Weights of a small self-supervised audio encoder (BEST-RQ).
Data: trained on read English sentences (LibriTTS-R), 15625 training examples, 149.1 epochs.
Rows from block 9 of a small self-supervised audio encoder (BEST-RQ), named by matrix and row number. Rows with one number within an expert belong to one neuron, the router's apart. Each number is 128 + 32 x the weight over its row's rms, rounded and kept within 0 to 255. All counts start at 0. Numbers have three digits each.
After each expert's rows are labels from the 100 clips, of 14848, where the router gives the expert most weight on average: "strongest on" is what is common among them. Only what is clearly more common there than usual is listed. The data: read English sentences (LibriTTS-R). In brackets: how many of the 100.
# router: router (model.blocks.9.mlp.router.weight, 16x192), inputs 0-95
# up: expert up (model.blocks.9.mlp.up, 16x192x192), inputs 0-95
# down: expert down (model.blocks.9.mlp.down, 16x192x192, transposed), outputs 0-95

# expert 2
router.2:128119140137121116113168097171127157083121143141146087051160094168166148141151177137150088165143102130121087162141096140098106170126147175133131137136069136119087123097174160074130065183138173138146130158153163127109154183064144094126179155096203092124062185132111108146070112147128129109
up.0:122115123148151151126186156103163118154123099127121133091137110099110186172095109073146145159135110115104143152150157104129108169139161080080171072173141126149178094104174114130164148164191147154040120100113098127081098162149108164066112037142091109117178106130167157127175117167151073148
down.0:108164079083173124125074173118056121155108111106099080152148126079159145090130122121230179142150153125134110154149181160130089096135074117075141109094107142109151176113181109120118140155145115095110093153099089125139133038149097155084167138168095071137108149165188134122080129174131179111
up.1:107091104076164155198103084162132108062160186093131160132099090162131140117117169190157096117140150079149079123078182096067148120176141126056108140090179145141150134143116213117127120135139151176152124093133114097094094066145172147123134149111142162103134134123113148130144202104116143161
down.1:138117128172168131125101115169099155131067156110110113166143131101185094130137051152128133124146107136157128080117090130118142181117085102075126069102114110130160193122058082094110148092123164151144173139131066080113126107129121154163119136189075144107128098147134099189155185114197176131
up.2:165080130143149153104160098150090161167122120096154105117116144163133152106121107144152129138130070118136136094092135163095140151125100177113110122154112174102161152144105158118101179165109168137121116123141100136096071181132119122101121176127158120094159172097096143167161120107147180164
down.2:139162082107117185132109192165155118116121121113189141207147147140153105125147120177179166048180128138094138127179144184090132140145026110079115165097118109147184089165119107132147144095146133115130137139120108043070156103148094132113116143153052105084180100136121146106039131116135069118
up.3:199175158173223112151170100153115128152102183085087124142118120088127102119118065144128098097207119138123080161133167136157134128055120156079171010147167115088134128108119089073145161100121148113122120076103107112097123068166125114170143094125159144089147130193121170112108111160150148132
down.3:110089124161123166094119154098115103136158120084066120089163207138165133122106077132150149140128184166107094092111162140126123124100119095168110152095186146131122109115108103127108123084106098173154121164113168183184127138089092118111160151181180116174100098121193132120116091129083155113
up.4:069105113106126175139180125086129136158152178074136139102156051094130181193143099114126155161112078092101126091116094153075129137151087117176162117085109140183196104079114120093157083126139114154161090112057093181056130178104146130109092191102140188111135041092166109191154118118109083191
down.4:124179111115092061101103116118132104086146144118124119152116160174093113165116181155136131114084142061130191198120139151116113092132141174127132155111083174103187099171194086157105123178153155071103179177110157103153106128098107101106134125146107135124127146152148127072161108129106111146
strongest on: voice: male (89)

# expert 9
router.9:161147088153106133132097170093160110156130075116178183118136158091152138128158150063101135113107108114136120110154184142137215137104046124123139094147173137080114111104128093119117164111093147129115134177065177151139148160170110176157116157116076173113185085135162106104167105120106051166
up.0:146147152149150111152165117112108137141120180118124109165109091165132148110149070158115105102105109149128055134107116128157075105099129171108165110121124131139131095119142133075160052151140094120141121073094062123109098097122168054124119089169186065123088106133028167131070142094134157134
down.0:136077117154111180148143079174101195123091111060112158146117123214180177114106140126128126143169135152115060094076197181098140126180124147099119169142142146134116174171112122075176105128149138154155145116152125108115071135110143127125097157154124154114108092115083149178155166125135173147
up.1:124168098090151102201152098178117127121112199079138123117131137110128144120145111149119151166127120132146091114086100156123109156138141125153092117123098090118150158120109146223130117134208128141142149123184051136141132103141150136118143077095129143107102210106146194177113154080131133127
down.1:111120064116167145147162131156129171085082079123099142186128108092101113085173098123146106179135163147135163155107135117109142164159085121088128103095154158119177141120129183074158180145097174154152039117127163161150141143151129162161103146150126145107089120138149077162142160144137162123
up.2:146089182179088147124097135159118120112133145129093103171125116109105072148078118180081091055168112156144101144147150109123068094120177164107122219140092088112097137104146125153153167084143117093087156108133123107149138065153145097105181078177154165152120164125077109113096121142141160104
down.2:118093167131121073098102114053115150089160138077058140170130144211088110114117118173118144153137135098085126095147134176156069090092208145180119161114035182137106080147143111109162141104181138126104137116151125094183147150137138083135134115118173124158122184161180172112150129171118107101
up.3:119145127168110079113149131117129131140099128197145122142098084109138113172094109143126136111120165115189179131111134116189125147158113146103167118097135092087151111108163137154178083139141168160164107076095086184137058166063168160095032125184096055151138136076088134129110192121119170163
down.3:131156147160167055171092116136102158067124104134109151123108163088167135158066128103138102161078165138140132109099188078139129120164135091169185136120162121072136104185153171111121125135088134146163120065141108131179063066132139032135121138147088126133116108133135114151156180167088168157
up.4:147076158112171156118127104077085156117138075098158100083096097142129195086156101149111118100125066105126074095095106075116154098132138151131107093150119130121169139131100188176124184138083165180175120115080127175093116158176119058100098179162145189167147150148146120147131161108118128180
down.4:076132166126088123069114145117126118123161086107066121128133144154067128108156143095126121110122169126134111091137159103181145152107183091138054144101095090125138115068119136211156099089047152159098120147147154115172169140085045188128179133149113163138132131148189111148115112168174119099
strongest on: voice: female (99)

# expert 3
router.3:152128155108181090200150093181096079083119109172168156058150132179135143126179102110118124148127074153124074174140094137137175097147201158144168125110093134133109138066084153057149111182155154143122161163147140091132136152093155152147163122137160102146071173135145135136125106160129125110
up.0:143045087078149168162158166094137161149097118169132142110094100141116124158161094142131210151193131150136131111128174113122115176134171175112105044115156181104146087112117152081123122133124105172196095103182104109088112124110164177125057081096098097136124116106097105193167159114132149176
down.0:207127111134130191169101072134158154140100100093100144170162114111159097129135140140097127081172103135174130086156114143165138113137088169108147132144125126116166141170131093092096092114114120119210104150151121067145131132088125126116139166118154137118138082130096095132156146140126130112
up.1:108182108121141179144131125097116165140091174121167096139057109077162191099133143071142094139126111094112121077103061113118127117149112147108136053144147124154092166135138161128145136148113151141157160167046168157098143086082177176158134105097148143130143184052115086187152197087101104127
down.1:103101113145151111113161146119165111112098131142159092115185137140149156118163111141106189169102097174113145106119145103176138186149138066105137106101094180178106124127114068098134123120153164163114108153105131136164133144141102132121097093173108087121118123117123139108180079116147076064
up.2:133108127162095165191150123129089101121129108136131163123166101121136177109119168114126129112102100105108037095126098120084189130200134073082101067152145168187107142123092171080160082144132106149183111135081065122084089181087197140129132144146091143139136122129125120157113128093135100200
down.2:169140097133144169160062180097137100139147073133085160180141114098167110154117084136085159136159146117101158119199109167137108112132106161166062135104113146116170091178113113143100119105194128113058143143123140063098153080064128153082086168125153141181150113117120105151126128172108094069
up.3:137186064127143205157149150062100152180097126097136178127109153150176122193140107092139177098141133093179116105134137075156130121109084143089087117123130128124150178118183134097103161162137111112120140163081178125092130109119130110090164108192138082112175089102113101145162110096083141130
down.3:134079107142117110140145207126125120105136152150100123123165110102182113186143116145086147152192157182117116045092176195086067140129074132133124117116192126185125157119101075106097178148117063186143093112116157100080180148182113139131174130166147158138140111162084110121080165125178108146
up.4:129135119155120127099149132136115114152191129166125126143138183132098101175136145134140168118132074138123154143118056165154105139153118126162127127173110148114187149104114104119169052118154089204118116148134144175118106144145129137120123155156090093128098109103155126128073141111108102115
down.4:112126104167114109099115134110130118150115089119080092166154165124096109161147211118104133129088122179179166084163160134128098100082143168119151154148150119105131140113154099124124150079114069149143097130129168135198094134187102080112185119108095130152132170141161117166078106139164172146
strongest on: voice: female (83)

# expert 10
router.10:073146120075099138137149173082112091141138142098140153117081130098105149148113110135170126145151111105161104155132077123170145097162139127131156099158163137125115199172150126133172130186106133118142118124175133109059125165108127100137158150149170152116046085137139217143089122141113166114
up.0:121130147170088109124130190122170008156129107138080160146110133135091055143133137060128168102126053143069136109085134137118105149118096120147117176182182125133087163118116100093164128180125136159103145138150118144055129157117140138111175132190138146122129162099164151115083095168164118161
down.0:136146133077148115117141116132130144091093128142145095187106147163176160138147129089187070188136075146099130145142113129145127134090119091126133139116147130081151123097107155186091146120144139093051133165067122126121129113103037141135124129097089171108158114127133132149162109138173096070
up.1:069051127126138133148100072136147174135124151166110111116113120159122163123129131141120133136119123134109148132126123096103088121118193106133142159175115102146085082114146183182098138087141133166168071101120127153167152164194172120134112071125188110173135123146158140147109144109107106130
down.1:136183104066103127126097185206138172168176115121168103153175100104066155131128150173108168176156128118132160096134138099102137102101130155139144167095142123116094100142154114178090221077193152139163096115175132111147159165134162180065071135086163071179142079146067126118119170127134131130
up.2:072102154126103109141144155079137077180136096094090137125137060122148118160157129071116147124109069106119133105062097123156117128188124178107106093185175100125078173121079143130162082158092173123099179187152128152060106150092130128101162139190156170155099167065206142128166104107147101102
down.2:164153163082143103092157117146135109091118101116156136186107125113177181153130099117097125115145119127104070169156096117116134125116127098121130142106162133030126075192126130152150167154151119124064074147102096113155133134123078102120144161106111171097181106124168154114155117131145095092
up.3:120139129127114153136136174110177087123109163146132131132145108178127129166146138154119135190228097114149098093131140173147103144186150115124136145114158129164063121129069119131172102108129133187166128139118115121108125123065191121149125133159174155167117199145116129149101133160141090098
down.3:135109097115150157141090058129159162086109149131151140096100047130181127113124104127135152126101118110123101114148139096094105111139099166163171086081096141128214156213118105151105132143127153152132100146122141121120099098125132074115094158146143136169122101141135117120140161142131100123
up.4:156108117145070067097150159115160079170136142164130201167111163128035130191112043144140138120111094092076099121150165160123132125144101142172110147156123203121076114132109090159149107151087157129130071122156145118117173179183149130098156129158142090101111119178130172099089117124116120148
down.4:117169152130161106136048086161108132076130095145158117198095139118174095122113152115216065199139104117090135139125124111141143131088134114113159145115136108087169140145119148164035131110151154116063113108079108138128124118114053129113105125117132151092167119126118175120110147117157088072
strongest on: voice: female (83)

# expert 7
router.7:149095176141149078160124062163147113136141154159165094069110093188122098110135144152114158111101143188171095184124118118131103129137159138127123172106112115135137103132098175072156127141171163137123132117156137090111161129087144126148106151109208050159083162178140107110069149178164051073
up.0:065145138144102061133120145139151133139121255127155094128123109073142119182128167152174068099162132084117124139134158101091100151112066078122116087100131089141089106076147120138164165101137122102148131085053129155102141094146129117178167067168083165149114074139122131156123134092123100182
down.0:086101104168113127074114172149157128119166070137123057163159135106107155154159118119110157113119155105084116091138109095123076191132150188140161146123139167147119105154133124121126114093092154163124135122133133089098124150109085147128100151133090208162114138096119140133162090120129072107
up.1:140118124123164146135172090129110134158100108146133154123086099102104136132138110120118102153172138150085164099124122125128158149157113088103148082082110159172149084121129107122193070187155140159128093112081154155093121184101132083126091126088148140104135075098118137158156126136113083110
down.1:179079167149136169073163126105194072145133120108136176078075068147156176136104112070150159115155082112111112152153122148168135044188179089118112113106087067102112127088113043071104082170138094122142161153139157140139115105096166098177138130131177073151127097101116105048142113094096136121
up.2:128090137132093147139121088086108141113156076118099089116133141181093167091150105106105208153146105167097176058077167120114103108132098104145160141122072108135164119150145189143158071144146156170118070166134131166118118167119141129114125129120167160121113137117156162143136119119113130103
down.2:103140147136067151137107166140229084177140122097091117165092117113145121120115129119199127091133160111064150127182208129105128121045124107096146127097098158126114142100111131187155072122105102149135083134110135108097113146116120119145159107112083054099162077136183081113076158180161174177
up.3:131068076128173113131157089094148108131136132142120155107126102139112135119145127149158204164131144131107165113097130072104132152172120100111090078113096141167153162119050124081187110204134132157108132165155155182084060162046153136122083152159155101168184116095154100153196169092073091189
down.3:102053171169119133153133058135133172189163149085086132143157150104153127135092134158118142063090162193136119125128130086111125114137134084091099150103136156105155128140071130111166117146106110174106044154111149117135124156081136057097107112169175103220123087110120124120071099193105114138
up.4:131083063144180115118115095130087125145130113122116158084141099100167183103144161117105159167150069099124121066087139126104163110160164163109136098123129195114106194173079090074167165168143155110097119141105152166110078134097125164125091188159132130165067105117126115109149157097125071190
down.4:118144138086030149160154094170165116156149107119124162088131081146108142125057136094085135065081084108137148109098072149188157116164157074130135166097108098133151136149107139143153111151142188113122175190136148141131122155099094115115116173111121134171128152117113068107133144155119169121
strongest on: voice: male (87)

# expert 15
router.15:119115110106122085124095140107108122150164142149107086118183140123086115081187111128133124116090118156150159166151064130171098126101129107159131163171067094100197144077134139195158137108136078100096161205123078147160162084126122113124115059076170069151084192100157131150136095093142131085
up.0:087087121120125095152118068160178152175130226139127125144131101132159147103172081153107069081102160165120123106111170105113155133116129053092160119082092068205116098113094124132172084125083140130140132109110102107142129101146150164087137107127120146080110103106101118125092149114097096131
down.0:127128134144141170170179156161128170160143173117102137121148125137116124119090145115112117139135159136155117082129131098146167151061153184086166163097144104092126110140128126151128104151161059091173115130114169093068134102138097191072083146105174195134070162123110125107128121158111106120
up.1:097108133149136130085125169080142145120100086166140117117105071130146224136157138090143137138161151117190145078125169138091113128183094021051152067132136164193093160157128088057090139176145168144088109161160151155096069095088151113113122189129114148081154176109122086111190155123112125142
down.1:103101152131143146091109115102138156083142110127113121124103153128094149164101137123119109166097107149126140090105125085120147118164151195160148190101151097079090105158129117116123133119107156156213153140136169085165148111116160141131102160105143108058112153105123085141185130124133151065
up.2:139121132161149158116145151095117147180109122134143156087139123100154103159132150079153113097203147070098157165144138124164153116135085177119122086156170042098066146148094170139142150134116148101123125146081128086109146143144130193168166123164203061152114100135125108123082118136170135136
down.2:138169107126144135123159132109136084145107058077149127107084154075104160091169169119176118059100128145127088140198097120181135144098159101134128119091115090105093115122125156139138108083116155130134094140123134130124145140128144175177169113078094166150176154127172085082089120125095124148
up.3:138116114072201144136136156148127112123064110135187155129079108127149157133202095163147101124145119105137073103082138123136143106240070154129152106122130112116141129071152183124113100159101176122109158078153134113123100114092163085166085120189151128100154138107124102118101128059158117140
down.3:122177125135151178128092079119105089130136129146115160122113113143137146037151110108189100089102090116115210091125090147167171111127129072177152084114134137151099127135083129112109154115065180132107118111093109162185124119116107109177188105078106075110107143129157133140069113158093112142
up.4:129112165136131141144184124101121127181078154147098113081147150086133146154173079091085113105164135077137178093134144136128131171134079113085131105112161107166170119149113116128168112152105129147175109119084119219113125135143182137174132098123130169145112103139101117226110117134138141119
down.4:154125071100099163172098123157175115094136096138174182190129142130085119148137131119153138095103188181076070171159199184163118181150097185180123082157105139155152083096130120140075118138072111125103099124130104092140153102096109177141119089119110139097254133117207142082104097144145102146
strongest on: voice: male (94)

# expert 8
router.8:112105114113118142082127146118099163157138100153163119161078140120123101090133134144154147097102184082104164185163034172104141131153128124054113130109090084192100144154175130114133097145085098101142108123072140109118177099166189178144138103127160091170144177102103089173110129119140181146
up.0:146151132100183043176126141143131063112144103163136127082139105158141141117105099107079086139109084110152127047071131088133133131168190081157106112136158149135116122075079160107153108137139176180094212150223146179120100153092104115116063143125116180147107149115140152118165118107090108153
down.0:151156148129130165063075151121120141127225126091169152144109135102073078100124142161109129117111196115137088129116070144140164125140160141152111114120072071171081078158175134155130172166125140100170144124136110080145163099145147134103142129206205109131105131137143165109072105097112116137
up.1:193083091112128120085086140112137149100154156097149128116134159102108073192073169104114128140139133148094130126154116175137123182141124119131071119193178129074145186192128103117194169062171128112122187191140171132141114118121203134110107101111079101093136083134091173079144119111058152097
down.1:094066136189125170118117145137131116128175110114124120143154104115144152125085106117119221150132136157119129096111072131033093120145157112108074184136167141109129155153136137107124144116202089200141136106145175144083102107093113103086115200148112091102139113123151142111141151082091098136
up.2:146080104092114110174129134137175073130132149103107115137130091179213125107141136118068146127139134131107127097128177081173074133081145098136147115212107127140092178079123157146140122139150141117077156120109077132126114130154158117132159038175144071136095061113153171129193116195135133131
down.2:111147080207114120194054163180125121052145089170119123101150118186181116147110075107151105125098093102098146133149116142105115104096102058126207086101166166177122153130142164137113140136083127195112123138105099161148132089154110065168143134105091183113090146148129137139131096142187115137
up.3:172126155144152123167133116145120122129098110155132122115131115134135124130209095150131125143144064143149159108105138115107129091111148136114137139096187168070097179150089128107081124131147146095182102119083076146108145143156144104133130175127067083134103172078145176151103156090115144070
down.3:149089127103113104144096091141119164161073152117207150079100113111188160153158144157106106096147134104152088116153051124123150125184116119096128116164127174151162085127133125085108098126094167170152116142085130160072145169106172097135080122081179130109110106101080133159199146077140125145
up.4:163101116116133138135111064150157103162146174113158125103099107190118106117159115151125167098137148115126108118117107140162091143132103077109104148163095113160145150068095131181186129160157091134143147132187102164157079123063142072112063125108114091107115146056167163219157142091095139127
down.4:135114127155140088155105099170175134120131079116128152140136109102122088161150089133121100183089077125116173136162192170130166086119149074177139125181110174153118137132081108147071174102091182121145087086187143147129091145193177064155077098132118059141114116150127114134154122150137111139
strongest on: voice: male (92)

# expert 11
router.11:131072145154171138179089122113126138116197156135091148058122090163155123118162122088148112076142131128157064129091160145154111147161132155131073165128117158154080084076138130061125151178155141144125145134152108085094083117059139123185114134160182134153096168076094145140111112124103094116
up.0:126090185179122122152109133134135114140170128114128156122140106174152112114150097114100141099143066118128101085092179136148136170086063148150107134143131120167127137088136103084155145166145124136137193138129090151096103126086151123147120132159128172141171131088122184176110111117107110139
down.0:158133122155120158143093129095158082115162105096101211141077093122105126154111147000157134125099130148119140150000135132164077166129073121150145145089140104116157126158178083148107141155120128139122138104117077098104078105092103111164144144221106145095141173067158154100088094175136120149
up.1:128084178188125125143124139132134122132172134100128154114142116173147112107139099113115132107138068112116113093095183141144130170077061138148107126131137122178135132093131100083139152168151121137129198138136087151089105119083145117153119121154120171141173133089113181175114114119109113139
down.1:159131123154106156136097131103163083116162102092108221144081101123115119151112151000147124122099128139121138144000138128162080163129079125153144146090140100118155130150178091151111140161120128138123143109120070092101082114085108105169144146218102148095143168073162144107084095172136127152
up.2:155181112117127157153173135098113154153126132129166104120114087082117132107150198123104139220117133096134111106072101126141148172141170098073157127088094072172144138125113086137099212166139196130117186121111154144067079148150161195104126162120110130130126110108157069139107187147149126136
down.2:084102140097156109089112150114105164086100125178141073093175104116082153141112103150106111174119165119182108131134112160125164115159111115178178168126177141164138088110152152118103145091134105106156148155174114166140170180145136134138109150160151120154112104174138130134191139102141155078
up.3:157182144140197144076141087116091129153096145116136067134166183129103162149144170115120128152090125177133108131098131103122096145120158160122124133113115104117187145141100093095106183158067199126175203153106180137126078102173105116092170114124060139131129115134208108115080133121157146103
down.3:120076094109074113093083149106159137090157140109136108105146127119152169181105155072109141135095109140137151112137151135161144173120095151219156125142144121152145072139196067155057154084086082121175144102155157140091150144152086071154100132155099135128130106120170112141147117108150113070
up.4:119112123145105141150148017128161124129173175129143154118132102122097124109179113170100065170144121069134067064142104161153150107116147137103184115120156209169048103123109127154119167103111159164130096107107135115143122142116149162134082137118173147147078166172128080145183163138121127137
down.4:076170147103108130094163120131073116096128153108126130113115111098079119131145144137118160147120107135169134145093112150165102168115170144145143158141147118108106167096083134197094193152127094128160149123077100197127112154113109161147163073175121134149115123119148169151109109085113177149
strongest on: voice: male (90)

# expert 13
router.13:163155132120134169124083126145095116074184108087103101144183121138124132116123056106068113101146102188125144144151154116079173117088180115128153154131174131128104124193132080110129134117120115173134135161159130127114175152142102115050135179162148110178189095061084110099132153132113163106
up.0:125129149075130196143117102151112179137131156128101103133140137151077078174104152147120112090069095163164127131113102109187131138101119150143074146094096077088187162145081199146221135121129101172142115151127117116130123150107149157121103120088154127132121136149089101161067128120125143115
down.0:134090099099079172135135178112134087098159144109149076133155110140118141087149082164169113125182117155140083106118137157115147106155108157119124132053117085127116126151190105145144105110099109154118100134100131130096181084157099121097161146104106155141118150143201137144126139109128086123
up.1:167108084163111119096151107153143116081093119114175128144145170119166163136143100085078117124139081159108146130152139095135170143133084140124085156140116101075103215110110090100167137127027107135130077118119131176173114197148160103119070109123151173099111148157127114129107089140162095152
down.1:134099156088107073112156095122068155098156151081125131180087152104123126140128147180114142135112173132077100142118114111117070151125194145116130160160128161128188077120139117199100184091143111089127107076097083116135174165122056105143145089154117122132154143146179208096153123176112138104
up.2:168133139135110153187147105118092082105127137138093122091139172208090165109155184105127135108142082136171097100138160127202117105169128114184113068185062086126125159093116157138144100156141143156120154166126095162183130145105124082128162116173183085129131168110142105165107102106132122075
down.2:140142076157122133157094153099064118088084064061139127145167174156160117114135098119199127119099104144141127197149139174095127111147100074122123135148172128116122099142136134100036116105106073132101133148125159148162040133138141006145188176168160168151153179152179109172110113161145143125
up.3:137117116144127091122142083089174171170110159190169143146081110103118144152170096133176133143137137138089142111152192099150160089146100155041162098139124080136125110150142178151133124164112126164158085105076082151150115097066145130166031055175104103098134138110096118138113120122124125167
down.3:085111134177134103107146157154125088138111182112097085156161148134153183099124098115148088145191107114063175133154145113052110088085102190172099184106162185092082186109147106113129062105090105133123117121142192133133148131162148097134193120126103147130113078160122111065085094144145110107
up.4:094158144178142113180201113108127166167085167148114141122122135162156121205153145113150162150163093116110074134122095069118115192152110160152108092093111135112101114084134162116186093158082157149165172152156129144133066077086206151144088074092120173139113151136080098141135123088127126156
down.4:105101095154164129181154120143130118152119144136161143107100110137156158137198101132128178155145102121122082136119109081126129148114146145094114090121116174140111111075100165108161090158115149200148116144055173154084106188104110132161114063167137117129107105099075137128164153078100117188
strongest on: voice: male (100)

# expert 1
router.1:204125121160149116145123084154158132087152128172181089057122068141145163132171147124151121124107096165122045161156086124083149131132162097123097119136081123200076094107107151040156099178177107101116179148161161099134128151026167101130126107142182090133070154112115146169113111153134124112
up.0:153103133106121090089129063158152127140106117176078126115141111095130144082106105115128136109150136076071101048114117114090109145106132135154067126058166181159107127097109103128137127083123146135136122101116147190101147092149095168143181058140131124169081168138085129141173076096160121143
down.0:147115139140119107153129126082165118141137097102147141137111146158138148156145084106140160151100098107080166165169121130159131097130137068138129113114086150102110059137114115148097120162151197151136133183121164129147118133106115084178071151106177101111169121084125091148129109162059152107
up.1:165165135136131189114113090147169124119092098147177152138067131105182166145106171150158104106109097115109092109067117113137097096167137141105131164157151167156158118117148083085125127121153105129112162078142151153115081133123144083138092138155158110123127091143122149149095095078099068133
down.1:139174178141127120133141055171110176171159081107126167107122139110086149199109205156116092090130130142147091133128111154150153054140181122124100121150087129077109136093071098163119125173132178157144169156137121134150092152070068106167115144114131118167117153125083109161116162122096130156
up.2:117122126113137153107097119107151137158132123166035138102157141134115186172138164087107219099149099168142165120168190102128135089108099116127132129176162143101153166120094085105106084146126098145131123194124120205112103187136101081159158123140088135145144097105098109155105073122107153102
down.2:174145167132103170164102070082121088091153038139117150109142085164107157183111117071112120107102125163129134121160125149128120064134165107081150153095114116097139095128126125119183100175198123115090106174170093098093112110140103163080070151110185086139136215107155091121134125178129174144
up.3:119078135128132212128190109106166111134151179134176131114134115122120213087133133068145078100152123196138133144164185151125171116119121115139080134181103124159076162170084099152188117138122125104115123141125166115146115121071148170145113163117130116163129110084136124147112149147131100122
down.3:139085097059148160118097144098052126087106103108116121064194143086082110084140179090098164099136137139158211107146100189118139146141080103156151166136177116187155140100162123098135162166140133119148117182133109175141170149172107172150201141107107120142114116197112102125128112121140115100
up.4:104133094093145140166129115111079137182121129124139103129078149161057110104115146111149148159158153101149122146069124160100180130139082141142123116147119104112152227167169110118077123134073127142174153103104107151104117192152186134113147125152152123118119105119127124103160175117162200116
down.4:140085038084137147121157113101152126136122135079086154117112106100124123064125086138182161127153138125083146159109139169092171108140117119122120135106100127144180114153096100145220120111159108100128089125049176115117119148101067123173132112207129121125098113086178128136102177132131098163
strongest on: voice: female (93)

# expert 12
router.12:148087186113152068102176106128130136130143115107131126157169105158137119159143133183074152106151144122085160060163096171142070114167097163143087071111133119170123117129108141198121120112151125096107113144143081089146121093171204155117109136092050133152122185157156139159139140101109149155
up.0:182121118133184113122096150136128122124138081109132167089112134137172154124124152092091167083119085106145111168134118086107155082183134104132081080167133144103179120120096143037136137186117153107130197169138174128151137142109136111155153173159104086121176127084134123126121134045141105085
down.0:161114103116166124177151111153113103085164117080115102157167183155130160100147121202136137113085091159161120114152162148133106114105138145164171181127149193164155099112127062071164159097110158164144051116129114072099139133169151156098154129130140142158137138227141146110051087190119110134
up.1:118123075169148116185093124111114151098155200163127153120120115120123156136093157123126149115121143090130128178135094147122088153214195098134143136137099122217110128082201130123082084160197109100072169116112123138070115118087208159072117110100142129139139149094156148137148138091126113139
down.1:132127133124114136156065144152143105134178156164183129105119124097182113204123122104143106145144105100142152104142200098109152124111106151134160112139189052083119141197105058147180133085161103117159124138132097096156081109146136153091066132155109129136126104129117156104145176158122127146
up.2:137127131133230106109068125087048189140173142151166121142138080172111157153141121154128149139145114116088126116106122091081133107132105141146131098144131165131170070103132226143129145094189143168108158118109115121133112123085114162075084132132066101099100096151167195137130166147086100104
down.2:154147174120134075116060096096120113151124184174112186130085126093123114162138106121117081131154153118113164179146138143157167105135163094144150089128080084126109075098163112143099111110113139144147170143151076129121142122176092123179150104122101069113126085135091149111113140082059128163
up.3:103140120181149116109108167166129164125085139153168087111096129124195135061162099118138159100084179079154119127135109156141116102123155120109111159144136197118073197126156185121120166090109113138129140085102167129127144104141118135143136041197172086146050104121090149125163111103146165127
down.3:070154168149114185149111158166103148105146136130142074132122141143069190145157139157176125139098152162154120104097120162160097122130162129096159129084084148195140114131131116112067188156099191129118163140081100147090148107096165117143120139112149183134120141095209105134156127081168081098
up.4:136099099124106146147188091062102158116114117095141147122094125077121099098217158116108149160171131107117112090138042134150120148133126138123116071132133061135093105134128210167119112168171093119169111096056087126112163151169148170149114092098137079102085123109105130185132177095137116119
down.4:165145137112147134156125140099093143161089080112058090138163166077153098169111107117178087121134110162136121162132157201081129135126045148084139126143157111100123167147168203077179128107113109110092073149141122169126117147151090127126127180098116138141137149163088094152113144159127183146
strongest on: voice: female (99)